From a checkpoint of a small contrastive audio-text model: 4100 steps, batches of 128.
Rows from block 5 of the audio encoder, named by matrix and row number. Rows with one number belong to one neuron. Each number is 50 + 10 x the weight over its row's rms, rounded and kept within 0 to 99. All counts start at 0. After the name is the row's rms in percent of the matrix's.
# gate: first MLP gate (encoder.blocks.5.ff1.gate.weight, 384x128), inputs 0-127
# fc1: first MLP up (encoder.blocks.5.ff1.fc1.weight, 384x128), inputs 0-127
# fc2: first MLP down (encoder.blocks.5.ff1.fc2.weight, 128x384, transposed), outputs 0-127
gate.99 093:75 41 29 58 43 58 40 71 31 46 38 55 50 46 31 36 45 52 61 62 50 53 55 53 25 63 61 59 59 34 45 37 58 48 47 51 43 40 54 54 46 47 44 63 39 48 37 53 44 59 54 36 63 45 46 39 55 62 66 54 47 49 45 54 52 46 59 61 41 48 47 58 59 47 75 53 64 53 37 56 63 41 67 48 60 47 43 41 40 50 54 42 66 55 44 50 46 48 43 65 52 26 58 40 73 48 49 48 36 49 44 55 61 42 61 54 40 59 48 57 70 39 35 40 59 59 52 57
gate.100 097:38 45 47 52 51 45 55 32 42 38 41 59 51 56 43 47 51 35 61 52 42 55 64 32 38 60 46 49 52 49 48 45 51 48 37 56 41 61 49 37 48 35 53 57 49 54 67 39 52 61 44 55 68 42 45 48 29 59 61 61 50 57 61 53 34 54 44 48 39 40 63 51 69 45 56 44 27 71 66 56 66 50 66 38 54 59 41 45 41 32 63 62 69 45 39 61 57 35 45 49 71 55 35 51 52 47 50 66 53 59 43 47 48 61 38 47 42 48 64 63 46 71 41 44 47 38 50 39
gate.101 093:51 37 44 57 56 28 48 47 43 36 29 49 49 43 59 46 40 46 63 41 55 38 42 47 52 59 63 62 57 43 47 46 48 69 47 66 47 40 34 85 52 47 46 62 54 45 34 31 53 42 61 53 77 63 40 71 33 41 30 61 65 56 38 58 54 50 41 59 52 64 37 43 40 56 40 55 45 41 40 62 48 47 56 59 56 48 62 36 51 54 38 54 46 54 41 47 64 52 54 35 49 59 44 57 43 59 44 52 60 45 54 43 62 51 54 63 45 48 42 56 41 60 57 50 53 48 57 68
gate.102 095:46 51 48 42 64 61 42 52 51 37 58 49 44 56 51 35 46 61 49 43 53 42 36 69 66 61 43 42 52 51 43 43 47 44 35 50 65 61 58 54 53 70 55 53 71 41 45 45 52 56 48 55 43 54 32 46 41 47 55 45 56 41 46 41 42 66 41 60 66 59 48 38 65 46 61 34 53 58 62 33 46 64 41 45 60 51 45 62 67 76 31 62 63 52 54 32 40 54 53 51 64 59 67 44 56 51 48 39 49 50 60 54 51 57 44 71 52 68 33 66 39 61 60 39 64 45 44 41
gate.103 087:69 36 33 66 52 50 14 63 56 45 45 63 37 66 40 65 55 48 73 51 36 46 54 42 26 53 55 71 56 42 63 36 26 50 42 48 56 31 48 64 51 40 38 43 54 50 40 56 56 56 41 52 43 60 61 50 45 44 72 44 51 61 40 48 53 52 57 49 51 39 45 43 52 47 57 47 52 56 40 58 58 51 62 47 60 50 52 40 40 60 51 42 55 42 58 44 39 63 60 50 53 44 47 24 58 56 55 60 41 51 44 46 59 45 51 46 43 43 55 58 52 62 46 48 71 42 49 56
gate.104 108:71 44 67 72 53 56 40 32 53 38 44 67 54 60 54 38 54 42 58 37 65 44 46 71 44 52 48 54 64 51 45 54 61 45 55 59 48 54 41 42 50 54 46 41 36 59 48 59 45 50 62 47 61 53 43 34 51 46 49 44 49 49 47 54 44 42 52 57 48 32 41 57 46 48 71 49 53 59 53 42 39 60 73 52 49 32 63 51 68 50 57 56 22 40 46 29 53 38 39 60 44 49 69 48 61 60 24 52 59 41 44 54 43 49 28 56 47 43 57 42 62 48 39 52 61 47 45 54
gate.105 107:47 51 62 43 37 51 37 31 50 50 45 44 45 48 54 51 57 58 40 60 68 45 57 56 67 56 47 92 68 53 60 51 58 43 45 56 51 54 45 35 54 43 49 72 55 42 54 60 54 35 57 54 38 28 66 51 51 54 51 55 65 48 55 42 54 49 77 53 53 45 46 43 43 55 36 71 44 44 60 60 42 47 56 51 40 60 56 56 47 56 56 57 51 41 45 60 36 50 56 37 62 55 47 61 56 55 52 48 37 45 45 66 53 62 42 36 42 43 51 41 47 77 32 65 50 43 38 43
gate.106 102:36 56 36 67 49 44 34 40 56 50 57 60 56 59 50 58 32 55 49 49 68 48 27 54 45 54 45 41 50 44 49 74 42 38 58 47 40 47 44 30 50 32 61 36 47 54 63 55 59 46 46 41 41 61 47 59 41 38 38 44 60 53 63 45 59 49 53 52 47 35 71 35 59 70 40 57 52 47 82 54 40 45 54 54 57 42 45 60 26 47 66 54 49 51 55 55 57 45 55 40 59 63 58 46 50 40 42 58 40 67 66 48 46 48 49 49 40 43 60 48 45 40 42 66 56 50 57 33
fc1.99 087:35 60 55 56 33 47 61 59 55 36 46 65 48 46 45 51 36 49 47 64 54 54 36 77 43 46 56 18 49 27 44 49 45 53 46 42 61 70 41 57 43 50 41 59 62 38 60 63 32 48 48 58 38 41 46 40 61 48 53 41 39 51 50 48 49 55 45 52 36 49 55 61 42 55 24 42 61 50 46 40 43 62 59 43 44 57 58 46 48 48 60 56 57 70 47 52 49 59 36 44 50 40 74 68 41 58 35 52 45 51 73 33 58 52 49 58 49 59 48 52 41 36 56 51 55 54 57 38
fc1.100 098:40 43 54 51 67 57 47 44 27 68 44 49 44 54 38 40 51 47 53 47 54 47 52 46 58 55 50 46 46 39 48 40 53 55 51 50 58 47 50 42 71 53 61 41 57 35 37 62 39 41 62 47 43 50 62 53 46 61 68 35 53 49 58 37 48 40 66 57 68 68 52 54 68 57 55 62 59 50 49 80 40 64 49 35 64 41 45 53 38 50 53 43 37 50 64 63 34 61 60 48 42 33 53 35 62 49 50 28 40 48 38 43 46 41 55 50 53 63 45 64 68 49 45 51 51 71 40 65
fc1.101 097:36 37 47 68 56 59 37 58 62 60 43 37 55 63 45 54 69 40 48 62 45 47 78 49 55 53 31 62 42 58 76 57 69 43 55 49 56 32 61 69 46 54 48 43 51 66 41 56 48 50 44 38 43 47 47 53 64 52 63 50 18 48 50 43 46 47 53 45 42 46 47 54 54 41 47 58 55 46 45 30 48 49 54 50 50 43 41 71 40 69 68 33 60 52 50 59 44 32 58 54 44 57 40 51 43 42 62 52 46 35 44 49 31 43 53 46 57 58 59 54 60 62 49 56 46 44 50 42
fc1.102 101:62 39 56 50 47 52 43 45 35 44 34 51 49 58 56 38 49 46 52 36 49 62 61 66 45 52 63 50 28 42 46 53 39 50 49 66 54 50 31 34 69 50 49 49 45 53 61 39 56 63 35 57 52 60 44 52 64 34 47 53 71 54 48 46 58 57 69 57 48 49 46 62 42 51 43 44 60 74 37 43 54 70 40 28 53 54 58 44 54 41 50 45 56 66 55 77 53 67 53 64 56 37 61 62 43 32 48 52 60 43 45 60 60 56 55 59 52 65 49 36 40 49 61 54 43 52 47 34
fc1.103 085:77 52 58 65 52 54 41 54 53 46 38 24 42 52 37 39 64 47 72 36 49 47 66 40 48 44 54 74 55 44 24 49 50 55 43 53 56 47 51 79 42 36 41 51 43 57 47 55 51 63 56 56 79 41 47 49 58 59 57 41 45 59 41 51 62 42 54 57 30 55 50 53 44 48 51 56 42 58 56 66 60 38 45 46 59 57 48 63 45 53 58 46 41 50 56 44 45 53 46 48 66 52 47 49 54 70 62 60 43 55 46 60 60 46 52 53 39 64 50 68 70 59 45 52 42 62 53 57
fc1.104 110:48 71 55 59 59 55 53 50 51 30 38 59 41 48 45 57 40 59 47 64 47 61 50 50 48 56 33 55 32 46 44 46 46 48 30 24 39 41 69 34 64 56 25 55 42 54 52 59 50 44 61 53 45 41 50 58 49 50 52 43 52 42 46 54 57 53 42 65 33 53 48 66 52 53 42 44 45 46 44 56 46 41 41 68 70 57 69 25 44 48 57 47 50 49 50 53 52 65 36 50 47 56 28 27 47 34 55 59 70 40 64 44 44 37 50 53 45 36 53 65 42 52 42 59 45 48 54 57
fc1.105 103:30 55 37 45 67 38 64 59 53 44 47 38 39 51 55 58 48 42 51 40 46 59 41 58 49 42 63 30 52 41 38 49 45 47 58 56 52 47 35 51 45 64 54 60 51 64 50 53 50 47 44 66 45 56 35 60 40 50 61 63 37 38 50 45 43 51 45 57 43 56 66 59 59 59 54 41 66 52 47 59 48 54 62 40 51 50 49 50 39 41 69 24 58 63 71 40 64 52 55 52 62 37 57 35 48 41 35 51 71 59 45 39 63 62 36 65 64 40 62 67 46 34 44 43 49 44 38 65
fc1.106 098:50 49 52 55 60 67 59 50 44 61 33 38 48 46 48 40 67 49 54 46 34 43 65 39 45 58 47 61 46 53 33 38 43 44 50 44 67 49 32 49 53 54 63 47 58 52 39 52 47 49 36 56 55 52 45 49 61 59 49 78 65 55 45 40 51 46 38 63 52 53 50 69 47 54 52 59 42 55 31 57 69 53 42 47 52 43 64 51 52 50 47 46 54 45 70 39 57 52 63 35 24 53 31 50 52 44 49 68 27 59 40 46 46 49 49 33 55 84 60 62 55 60 48 48 50 54 58 54
fc2.99 081:35 54 69 22 31 54 56 46 51 37 50 56 52 66 41 45 51 35 41 46 66 53 53 55 50 37 44 55 50 47 51 47 58 49 49 35 65 53 49 57 55 51 46 69 51 53 47 56 52 58 65 35 51 56 61 55 47 42 52 48 42 42 47 46 51 39 74 50 59 85 41 53 56 44 61 73 48 43 65 52 52 32 51 49 45 51 36 30 44 56 49 56 48 43 43 39 57 50 48 41 49 44 60 80 55 47 38 63 53 44 57 48 36 56 32 54 48 51 37 57 61 44 62 45 41 50 63 62
fc2.100 109:66 59 36 42 39 40 60 54 60 54 63 61 34 51 58 59 66 43 49 53 46 41 48 47 42 61 48 55 48 52 34 49 51 50 48 63 59 40 60 32 53 54 60 27 37 47 42 60 53 45 52 50 38 58 40 40 58 72 35 61 53 49 50 57 49 41 41 45 74 54 39 51 46 43 48 49 63 34 27 48 69 38 47 42 38 55 40 54 41 58 66 38 41 35 57 39 46 51 53 39 45 45 57 60 33 58 59 63 31 59 36 41 46 46 37 71 48 55 56 70 68 58 47 46 40 55 50 44
fc2.101 085:49 49 57 56 67 55 32 40 45 53 47 57 57 45 50 43 57 48 41 32 52 65 67 45 48 47 39 55 33 52 44 62 58 52 64 37 61 52 33 48 44 47 46 45 43 62 51 45 51 53 60 64 48 52 62 37 50 46 56 66 37 53 53 48 55 53 44 61 55 31 59 57 48 62 64 38 34 56 53 70 44 44 77 69 41 42 61 43 43 49 64 50 44 61 48 54 48 52 46 63 48 50 81 38 54 32 41 38 52 60 46 44 31 48 45 23 58 50 36 57 57 53 42 57 48 60 41 62
fc2.102 093:50 41 50 59 65 59 32 50 33 52 50 55 64 37 55 45 53 46 43 67 36 24 62 57 66 40 45 42 37 52 46 46 61 49 56 59 30 41 44 61 46 43 51 46 40 38 30 47 51 47 66 57 53 71 61 39 54 34 46 53 54 48 69 55 47 61 52 40 51 41 42 56 45 61 46 47 49 41 44 54 42 45 43 52 49 27 48 73 55 51 58 48 47 57 52 65 35 53 34 55 47 59 67 30 50 41 64 35 55 58 63 59 43 57 56 36 40 50 46 63 64 52 64 55 69 54 49 54
fc2.103 073:61 47 42 70 75 46 51 41 57 48 46 55 55 23 58 46 58 65 57 57 56 39 50 35 36 54 47 42 36 69 58 69 56 46 63 59 43 55 49 46 46 51 50 38 57 56 63 46 40 45 41 61 54 61 42 46 47 54 41 51 62 57 55 40 63 41 39 51 51 24 64 51 36 61 36 50 49 57 38 53 51 38 48 56 52 48 60 58 53 53 49 41 46 54 34 62 34 41 48 48 60 44 39 25 60 49 61 36 37 31 45 49 33 52 56 60 43 30 63 55 54 55 36 54 51 56 37 40
fc2.104 108:51 58 45 51 70 47 52 56 37 34 54 48 45 39 36 47 40 51 57 51 48 36 62 43 37 50 41 56 39 57 67 37 44 46 54 50 75 44 47 59 50 58 37 35 60 65 38 55 50 56 47 53 41 34 42 54 48 66 57 45 43 63 54 53 61 31 36 52 32 44 62 47 59 39 54 32 46 50 29 54 53 58 44 53 56 71 52 43 23 43 49 41 47 52 39 59 61 63 51 62 70 54 44 40 40 67 42 44 44 57 48 47 66 52 51 48 34 53 50 47 65 52 21 56 49 42 45 53
fc2.105 093:67 53 41 38 69 44 48 59 46 44 57 71 32 27 69 58 70 57 43 49 44 62 70 70 41 35 51 49 50 49 39 49 55 47 52 52 50 51 48 50 44 52 60 57 44 51 37 50 39 43 67 40 20 60 55 59 53 61 62 65 60 53 49 56 51 57 40 66 55 47 56 49 45 32 60 49 42 56 22 59 46 51 57 57 56 50 42 50 55 41 49 58 53 40 61 45 51 37 74 54 53 43 49 62 41 49 47 50 49 49 40 52 46 31 57 32 51 61 48 48 55 51 49 40 49 45 39 71
fc2.106 108:40 39 45 50 55 56 51 61 52 50 63 68 43 64 39 67 58 49 57 45 36 44 55 48 51 56 51 59 44 42 67 39 38 44 68 33 42 47 45 72 50 59 25 55 65 40 47 47 53 43 56 48 44 58 57 61 48 78 49 53 53 47 23 31 48 53 63 58 56 55 48 43 55 42 71 53 48 50 57 46 60 36 28 41 58 45 53 32 39 55 56 45 50 56 41 53 38 31 55 56 56 47 30 73 36 43 52 49 58 45 36 48 45 48 54 47 45 39 55 68 39 53 46 42 47 42 50 48