A small contrastive audio-text model, trained from scratch.
Model: 6.72M parameters, log mel input, encoder norm layernorm, encoder activation swiglu, encoder width 128, text encoder norm layernorm.
Rows from block 3 of the audio encoder of a small contrastive audio-text model, named by matrix and row number. Rows with one number belong to one neuron. Each number is 128 + 32 x the weight over its row's rms, rounded and kept within 0 to 255. All counts start at 0. Numbers have three digits each.
After each neuron's rows are labels from the 100 clips, of 14976, where the neuron reaches its largest size: "top examples" is what is common among them. Only what is clearly more common there than usual is listed. The data: read English sentences (LibriTTS-R).
# gate: first MLP gate (encoder.blocks.3.ff1.gate.weight, 384x128), inputs 0-127
# fc1: first MLP up (encoder.blocks.3.ff1.fc1.weight, 384x128), inputs 0-127
# fc2: first MLP down (encoder.blocks.3.ff1.fc2.weight, 128x384, transposed), outputs 0-127

gate.381:096139188176143217095073185130126173161151149091119144145121126075119105118139155143111104125098069133146117144099161147100099148172136161104161103061173086127113124133109086090066113118129131120153113108143117090100135068136082138162162104150116128159124121105144160102000170143143181135126099098094101145171075089101123160113141126101158127154151127166087102081152176157135147130113
fc1.381:141082118132128190106043084161126078111155112092169114112120131125117128110086096128173143129109113117147147188118099125095164081098156108094145078151106199164180126079126094167144176127135130123124069120173144137073156138156170101151118138085181095168158160108166086081175205169145107164117170111170123139134136201127110123109086088117134115103157094168068123146146162128165136127097
fc2.381:086093124155126138177102152135144174161167163109054153141093209100095128085145035143190133188148098116123123160133133091112131104162162094168158126128173092171126124136107106127067175141142119151155102052180161138170135137124132104072122103130154122115124132071146149167108094152164138132144112106084120086160121131099137128112112127118119045149094110164126119175130196066146094102098
top examples: the word "he"

gate.4:096156122175192149127064115173097059104139110126133137121153159107055086123126163176158112142099127151103136187085155132103096104141104129172117085050091114125126143129122169187096094136147141183201089057131132106148165135127155137136108098136098113166148178141161097148124177156136101082127102182095124144193118147092086090085153140154097153151181129160110107084120185125147126096118
fc1.4:108139133131105063127170098148112095159125110100107156117112150132070142120097148110150164097146129167128154054135121149143147211140138116104148152144186128145130119120147069113165126137136112107069149143106199119125096158119093084191117159084108164077083136181070152140139085143139125136125201111133117074085097078106164152158106175159183103188151155103191144090166141175155145163166
fc2.4:099085137110170154058131142087105176150126119149189075143125095110189112104130230107113138122149096126120146084146126124100070157116113120070158133134087107147162159101123174111181138107081141071110131126119117127120118141176133118151096109077122153189126087132161146145128144109118101149089109094117222124150139106123107089093088089124167148096172105078164154187122135194108148184169
top examples: the word "he"

gate.219:108163137147174145129125122143099151129150100137161117071085088100097159136139105123142073124131147158108082164115136158114181128139115110131118135103125117183171110169128132154114213163108118209129112160182177135157103138097055063074135115128081091116077133102148096119083180120085152157122126109085071135122111094121098179175124124131073209149136152175088126116173209122135134142141
fc1.219:139123177128157163165084099169098138127120071138121129129073059128142161130151173151168073134101086116155113200112124072119157111166147067151137097122153093147139159169140163092103139114156114083221128191157158165134091111122062127176138137173162080058097164080111065112118144124132115168168114125132128140090147135051080156149130164130103140140124136113092114160159155131155124152121
fc2.219:118144128123101087138170129156120139141134141112103166149129173075112195157121074204127106128172166087120192138127148159119103097098159076129180087128085067067130112126142118154083174165160123110103161076139131115098160095057114108091121084105136159101178143153170167107169142124144146133103096195118093094204150143136117197096140123173135139160109134136088177135151092157129125090172
top examples: the word "he"; the word "you"

gate.80:163132140109161099083112132152109113102134084142087111112153205114142131081150141123105163136074145104102146140098148120127155100121158155088167112129117136201084152119102141164161152107134131109183136144157106120154130161140118126151057108135079139074169114122091144064113173088150154233137160127192204096125083161097136145116109073113148077129072127097075100153130175165169095110162
fc1.80:134177154138206175111152080125160114136126147161173124120125145076171153173145104154087113120157102067114153106128168102077142119127150148119148103122119094123198113135123156158127145131133107101120083131152140181091122110086103087061153150085117079205156069093092170066164095121119154159147128124114085099172135121078125079134077155122167132174160126178140117191114152178083144134180
fc2.80:143113124122179128121172124108066128135116091145121160124130120048154131121126068139104123177139131149120087104095135116150170080158108123090145136124121133146089193156085133085208119123120165134087120079154079135103085188134072090117168178103097111115128149133120138087113136192178151093124046061134160126081125087091145097150147092116134158158150133084157158151099072090147147059148
top examples: the word "his"

gate.85:105140151139150116136131173095135134108124118101133092106132100086111093201131170153116126103129155181120098208155134076145144127096139076141078104105130038122155066183092124198088157156116113193169171151125145109133117075092145135186065130131109107169117152118099137167058149109102151086080077081123090134096184081094105129122153141093145155154128097162116098129153129120087167133124
fc1.85:113141155135151176163064100109140137076124091172138153143083144094110147192072099129134128141084112132108160179109122128157156090138120085143111164135029125143195172127100155128122187159091139113120141157131141111134085112091122180170109125117180151123093132110133143083244164118081132140160176123090068161118160137099126161121099083108132140137153129163069106111087183127129155150155
fc2.85:100112107165113093089114161093173172126175121161152152092136154047116122181160111161091158138160148151116067099140122128136137074080087089135121183142125118143161086088111103196113163168176108164200189091157142125107106105097154147072041120134140124075149163115163110099145113147083121104131122222142107160131082136158125137108137164132141109088116101163104101111114086149102111152145
top examples: the word "he"; the word "you"

gate.173:132139149162138123083115135140123105143080061084135130140160138151195135155152096165100110128093142166063048095145125169174113087044143111127169202141100135149144144132162144157111135097107160175062128119140152135157112119083161144137129109118133113145110156126154121208109135076199183117148130157142054088131182150196164180132156127112104176134124092078089136128117135121104136151133
fc1.173:178118170162098126072176105097105107088172120164095172069125129102145190174148071158150124062123091137073110119131110156152125120110120101115108177161152158152145130134107148096143161146096128099092098121134098116125111136065125139120110146173143099026178156145174126129170104100177180092092103135143055088164145150066168180082146126172127120117149086159146160163094137106132145150132
fc2.173:124132138135074136104137122108113124141143128127186137095092178072198176125162202163100107165115148137146090057117136141093147126152100150142125081128191112167117152109120150127155070163168121116202127171084139101128144072130137102072115161076172201129125155192147109172088131099107109192089160193139083171114095140133118138144139128109129136115165118094096095125100147149086075132161
top examples: the word "said"

gate.379:173106109055153160121142120120101116126159162110155098129123158082128039128112121144135141092129174162124140130178161125116149137121092173099128118086138214120079067111194213112173141096169196119152130156134194109113135112141132159146147133071133159121114140126120097053153150110120156147151097147137126124158159158117099113128115111132123096122096087136130076159208075168121118154202
fc1.379:168145102104175156110104062151098134095115064087132147148126109072118128093164131087131113112133121116101076119065149175107081116173116188083184186134093139149110071177140111141177155160125177114171114095157182084111169119135094146114070119138091146107123118109090171105110175129132086142120143037193119139179097121131141101125100098151168159134087137138116074137182109135143125166119
fc2.379:147137170132095133103130139151111145129207115110124114154160065148118114144126110116191099125107165132060161136144162181113134076158098093089149121159134132185084174131150114097150129133099092125098176112106067120069080102117117094110114207148084162146122139107140134131104174139215197045101118147151211120113141152144080142112128126115165148116156125106142178172120115114140116158186
top examples: voice: male; the word "was"

gate.171:104177114167079091103081189150140111057134129079197115128134136125131165103158128121096117105110156144149121089115124139129195041166135121116174100150141149123173130118101129109192117161127141143068142131083141096094137139112074132145099139096128156093162191185192097137109153087107144075108145127179207129179082121133172117110109139070072108146161104083142140113125104101100125090127
fc1.171:117152142089163139164167096126088158165149134139082184062179122047115131079098132155108165088167075089119115114148158134130135119174071105098164092087136183182073092170047144141162131116095141061170182144123064159077130128149111100164113146144120139156153084107106153121133123105158127107116104136108119118076155173116053108151147155116095114157168165120119159135133156168125123158136
fc2.171:144132094122139110146177118098137207179079158111126183069157107101158106122148146142090101140164166144112148091151144116145170201117146089112114095140118125143119128170131126147076197204113104111117146165114084107112181144151098150135101158187148136138068128121105163099155110185157096130134138108163109107040160115171143133190152133148176093134133182182132138057108088144171100142148
top examples: the word "and"

gate.67:163080155146077119142125124139185115137135154112121103113126128132088158078132168194109175128189094135067138129053148139156090178127151127159156131101116133099111132110106128083102166060168108126108197174103132117124091150122146177130171111116130122139092127132077145166071142146181182088113081176120067091154162079092153129127098125125180085198148146093142122126158111052107133098120
fc1.67:127162095093136149138169160137153113118126150125094069133094132149107142169130189157095109063078115136160112175115123149145113115155158115104123128077124119113074111146139115119066079119157154175171100197083121178122226142145076129119117115160161142149108105127109146118134122096038075168148160082078153162158124098179088116110162137141137086140163177083120090095175099134164115165171
fc2.67:144128114169126167103176137133084180115142123115131109097113102111076032160102143063088167162138123138119194122120111159109142092158181121150126120105140135123151111141111155144169048065080163082074129173108039128086102159142143130149194108149090107102080124190154133122130164087160109074121149123082118168125139072135175082120115137104115128137084118092149101105125118170091112132108
top examples: the word "said"

gate.222:084100111121129123075117155184118132195155115098090143114172116071124125117151181117089086095117107132147131118063151128170156037152149120151144149172049100140106139155076148159118058144075123100129154176140154105092105122122078099146108132134087106129157109146138085166086080147156121132088139142150087132125139154152126104175128179147151153154148141132137215092167128106103205132071
fc1.222:150122142142172144140119104146071179080110140152098100131113090092171127105079167121173156084123076160078130149136131166143108130134119108116226153132109152105130134161144091146096198152119126097123057105127092150141069108104118103125131121138098139053071163081187131135126095162164113137135152102105060126145145080096092177074095154129140101190136052142131110146100139073095161110124
fc2.222:077092117166158133124150119070176135084110116098135123071117207146119158079152137096113092099169135148145094094167118166125071102160096084146110144128133125082117097151179056167150129117128157118137196136100183155165109162135118149084100121135145136166148115144111183172131131110120103144077211151107108157163087160179098079127139125144122069095110102113095064144114105177152110150061
top examples: the word "she"

gate.315:118093103156141132129085151108111129135105156055107056114108154148101131124089153147159167182109114108160180145133145135079094082156176159073097108101145118135097082099175173136190135122109122164115151133157189162109084153164118150156096124130110133089180097123125163167157089154163169071135141099126127126153107120143065095108151111151219135152107120109127070158140141213158111120201
fc1.315:106125147115083128186141153133153142126104138186153103125125093183156129125108121145105142162095130105138165114085195083152175061134160117141177084132137145153169158178152112161134132088076097100173191122179154131117190085121156171123116101136109106149126221143154102235077125124148157155097116132131115101099107129104208151175111122120135163127147098101171117127165108081153116118086
fc2.315:153091114128173115096124111157165153157108139099112152088117192193175136154086127138116172087086089097171142101151130144146072120112114156139163074149174151090151091131102165141115080158130105112148112079079139079141102097136160172140134057134144122108148100084090030128122150105113076141142165148131094137088166150127124119094113120153103199159075119083135172190149195135109155084132
top examples: voice: male; the word "was"

gate.160:228184087140231128119158067143091096140138086129141133128114120107126094103161116099166135099144141139115092100127174171100156147118118120115134116125044162159075077176159119145134146112132135150182133127104120099090144115137095162119128149089076140099060093158085133100129163127116098173132139114154100115145160130061111079137094094206172111137085142180123118162159136145143189130139
fc1.160:167170147078162086174117124161105160101164089095136108149151154113127069109096174106120158068115132108111146095111140105141157123095119177106101168142179147168101088149194144152147151114183157185204131137147189081116136078144078137165126182099102149111114175151100130086147137095107149139148134094161161117099185174114080089184094138109176178136085140157139126121134153168153095124188
fc2.160:124119138127129133084153133163142127116137158065153121073148050070108093101148122179172046141118126129073140186139147163106191111119109100071128079139132109169110150113163104145138098151110127119114138138119054088077100132108082154125211180156091146185126076113174148131135137166157154070134143097160186133113151145094104171109146111150117152124149136105110166195122146082115123152177
top examples: voice: male; the word "was"

gate.283:066125089084107145121118097124156146165110136116212185121135098096073103144162182149112184127130147102186132091151131143119218088113137133096145118124099194131088147097171163158187117122155090106115097080138147104126149137135073077174093161150150139099106065135118089095145136155122083107113161144105130124146143107082148079092128153096132173112117175118133168130157076165163183095185
fc1.283:117146120160126147087097135091204098186154113176089108087085145100124059158118136171106158115158095093151107115160115154157194107119122126181070110156117086102136137056091156097111069135093145091117177127155137114108126124128102108148159126023089155125095135167176134178125099100150104146112150068110094121178136101153085094151150097109145111090093164055105159128161123119133153146118
fc2.283:150073133118067168068191136132137145133164138141150114135112051096177101133138165182087113096099124116194117161131111124151135123144088160160145128128115108115120103059081157141100096157110082112216075180120103116131107137135147106161079087159151148145131105091074148109179121120171080122159124068078062142119172077106151165149083120149070136105116130165164148078125104134113122146143
top examples: the word "said"

gate.78:131132131163094081106115129116150116160128141084093169144126090171140142120162042073146149143179132138144098144133109109080168176151134074084127084119068058092110071163168114121148101139092087085181164082215141112189118171104131131151156125159097129121115103151089158119135114105107161132078142093141091112104144136108125165106136067137163153129086200164117168122118135151138188082112
fc1.78:134119080060184141157176128091157120100080136151158176139123128131085101115129105109175134076144154094162123138081139125120109175178136111123095123151186176152137122149143104124129144114103156127183133080123170013111094146152118078120113116162111140058140115093145179143100102144145150142110169103104148165157045103111122132121053146073162150127109076169111142137125181133184093163128
fc2.78:098138130126181149131052106057126127122000146067083147114107121124109129182113142112130115156151167110108162152095113115149134124124177141126142095178116180133112112143108149105051076151165137142146117131116150137154139104111164171126120144097106162084142157161171146147171120120150126169144184178161101140168070133102149043150097177094125121143100108121108143174105179129092137133140
top examples: the word "she"

gate.17:128136102063165087127152124098147130078146124150126153147136149080084138129145127159127116138089143119122124120165189108136096096131133222140085187119206134104073147114186122133152176086112117157171157161086181154089175085084116132146123118064106124156101082104101176051159092140097126144132143089142110105157133161125114112139111114185165136149080137166156079126158088159116148206154
fc1.17:178046116075200178057122089095085130108165120181157132148118178061103121140133188094109142135112112140122109129126151092130118086128121132118181160081098166104112111160146176161115135096118106078175145140108120129124100119091068121147126078103169137097045148100101153090138109099128134161173114144199119130154176088145160094078161088173134112129105130127094092181127122160117107093121
fc2.17:119160140097112103087123131126131111108176092034110095129160024090186125137169084116178129138134147170096127116097130136133159045101142118110133160142103090155115173116154141113129156113065135155109149161105078124097123177098104143163160204134125144153175122070103128051117181130146137141131097080174166151130104152125132141132166122135153217125122114094128152122121070086152126105142
top examples: voice: male; the word "was"; the word "his"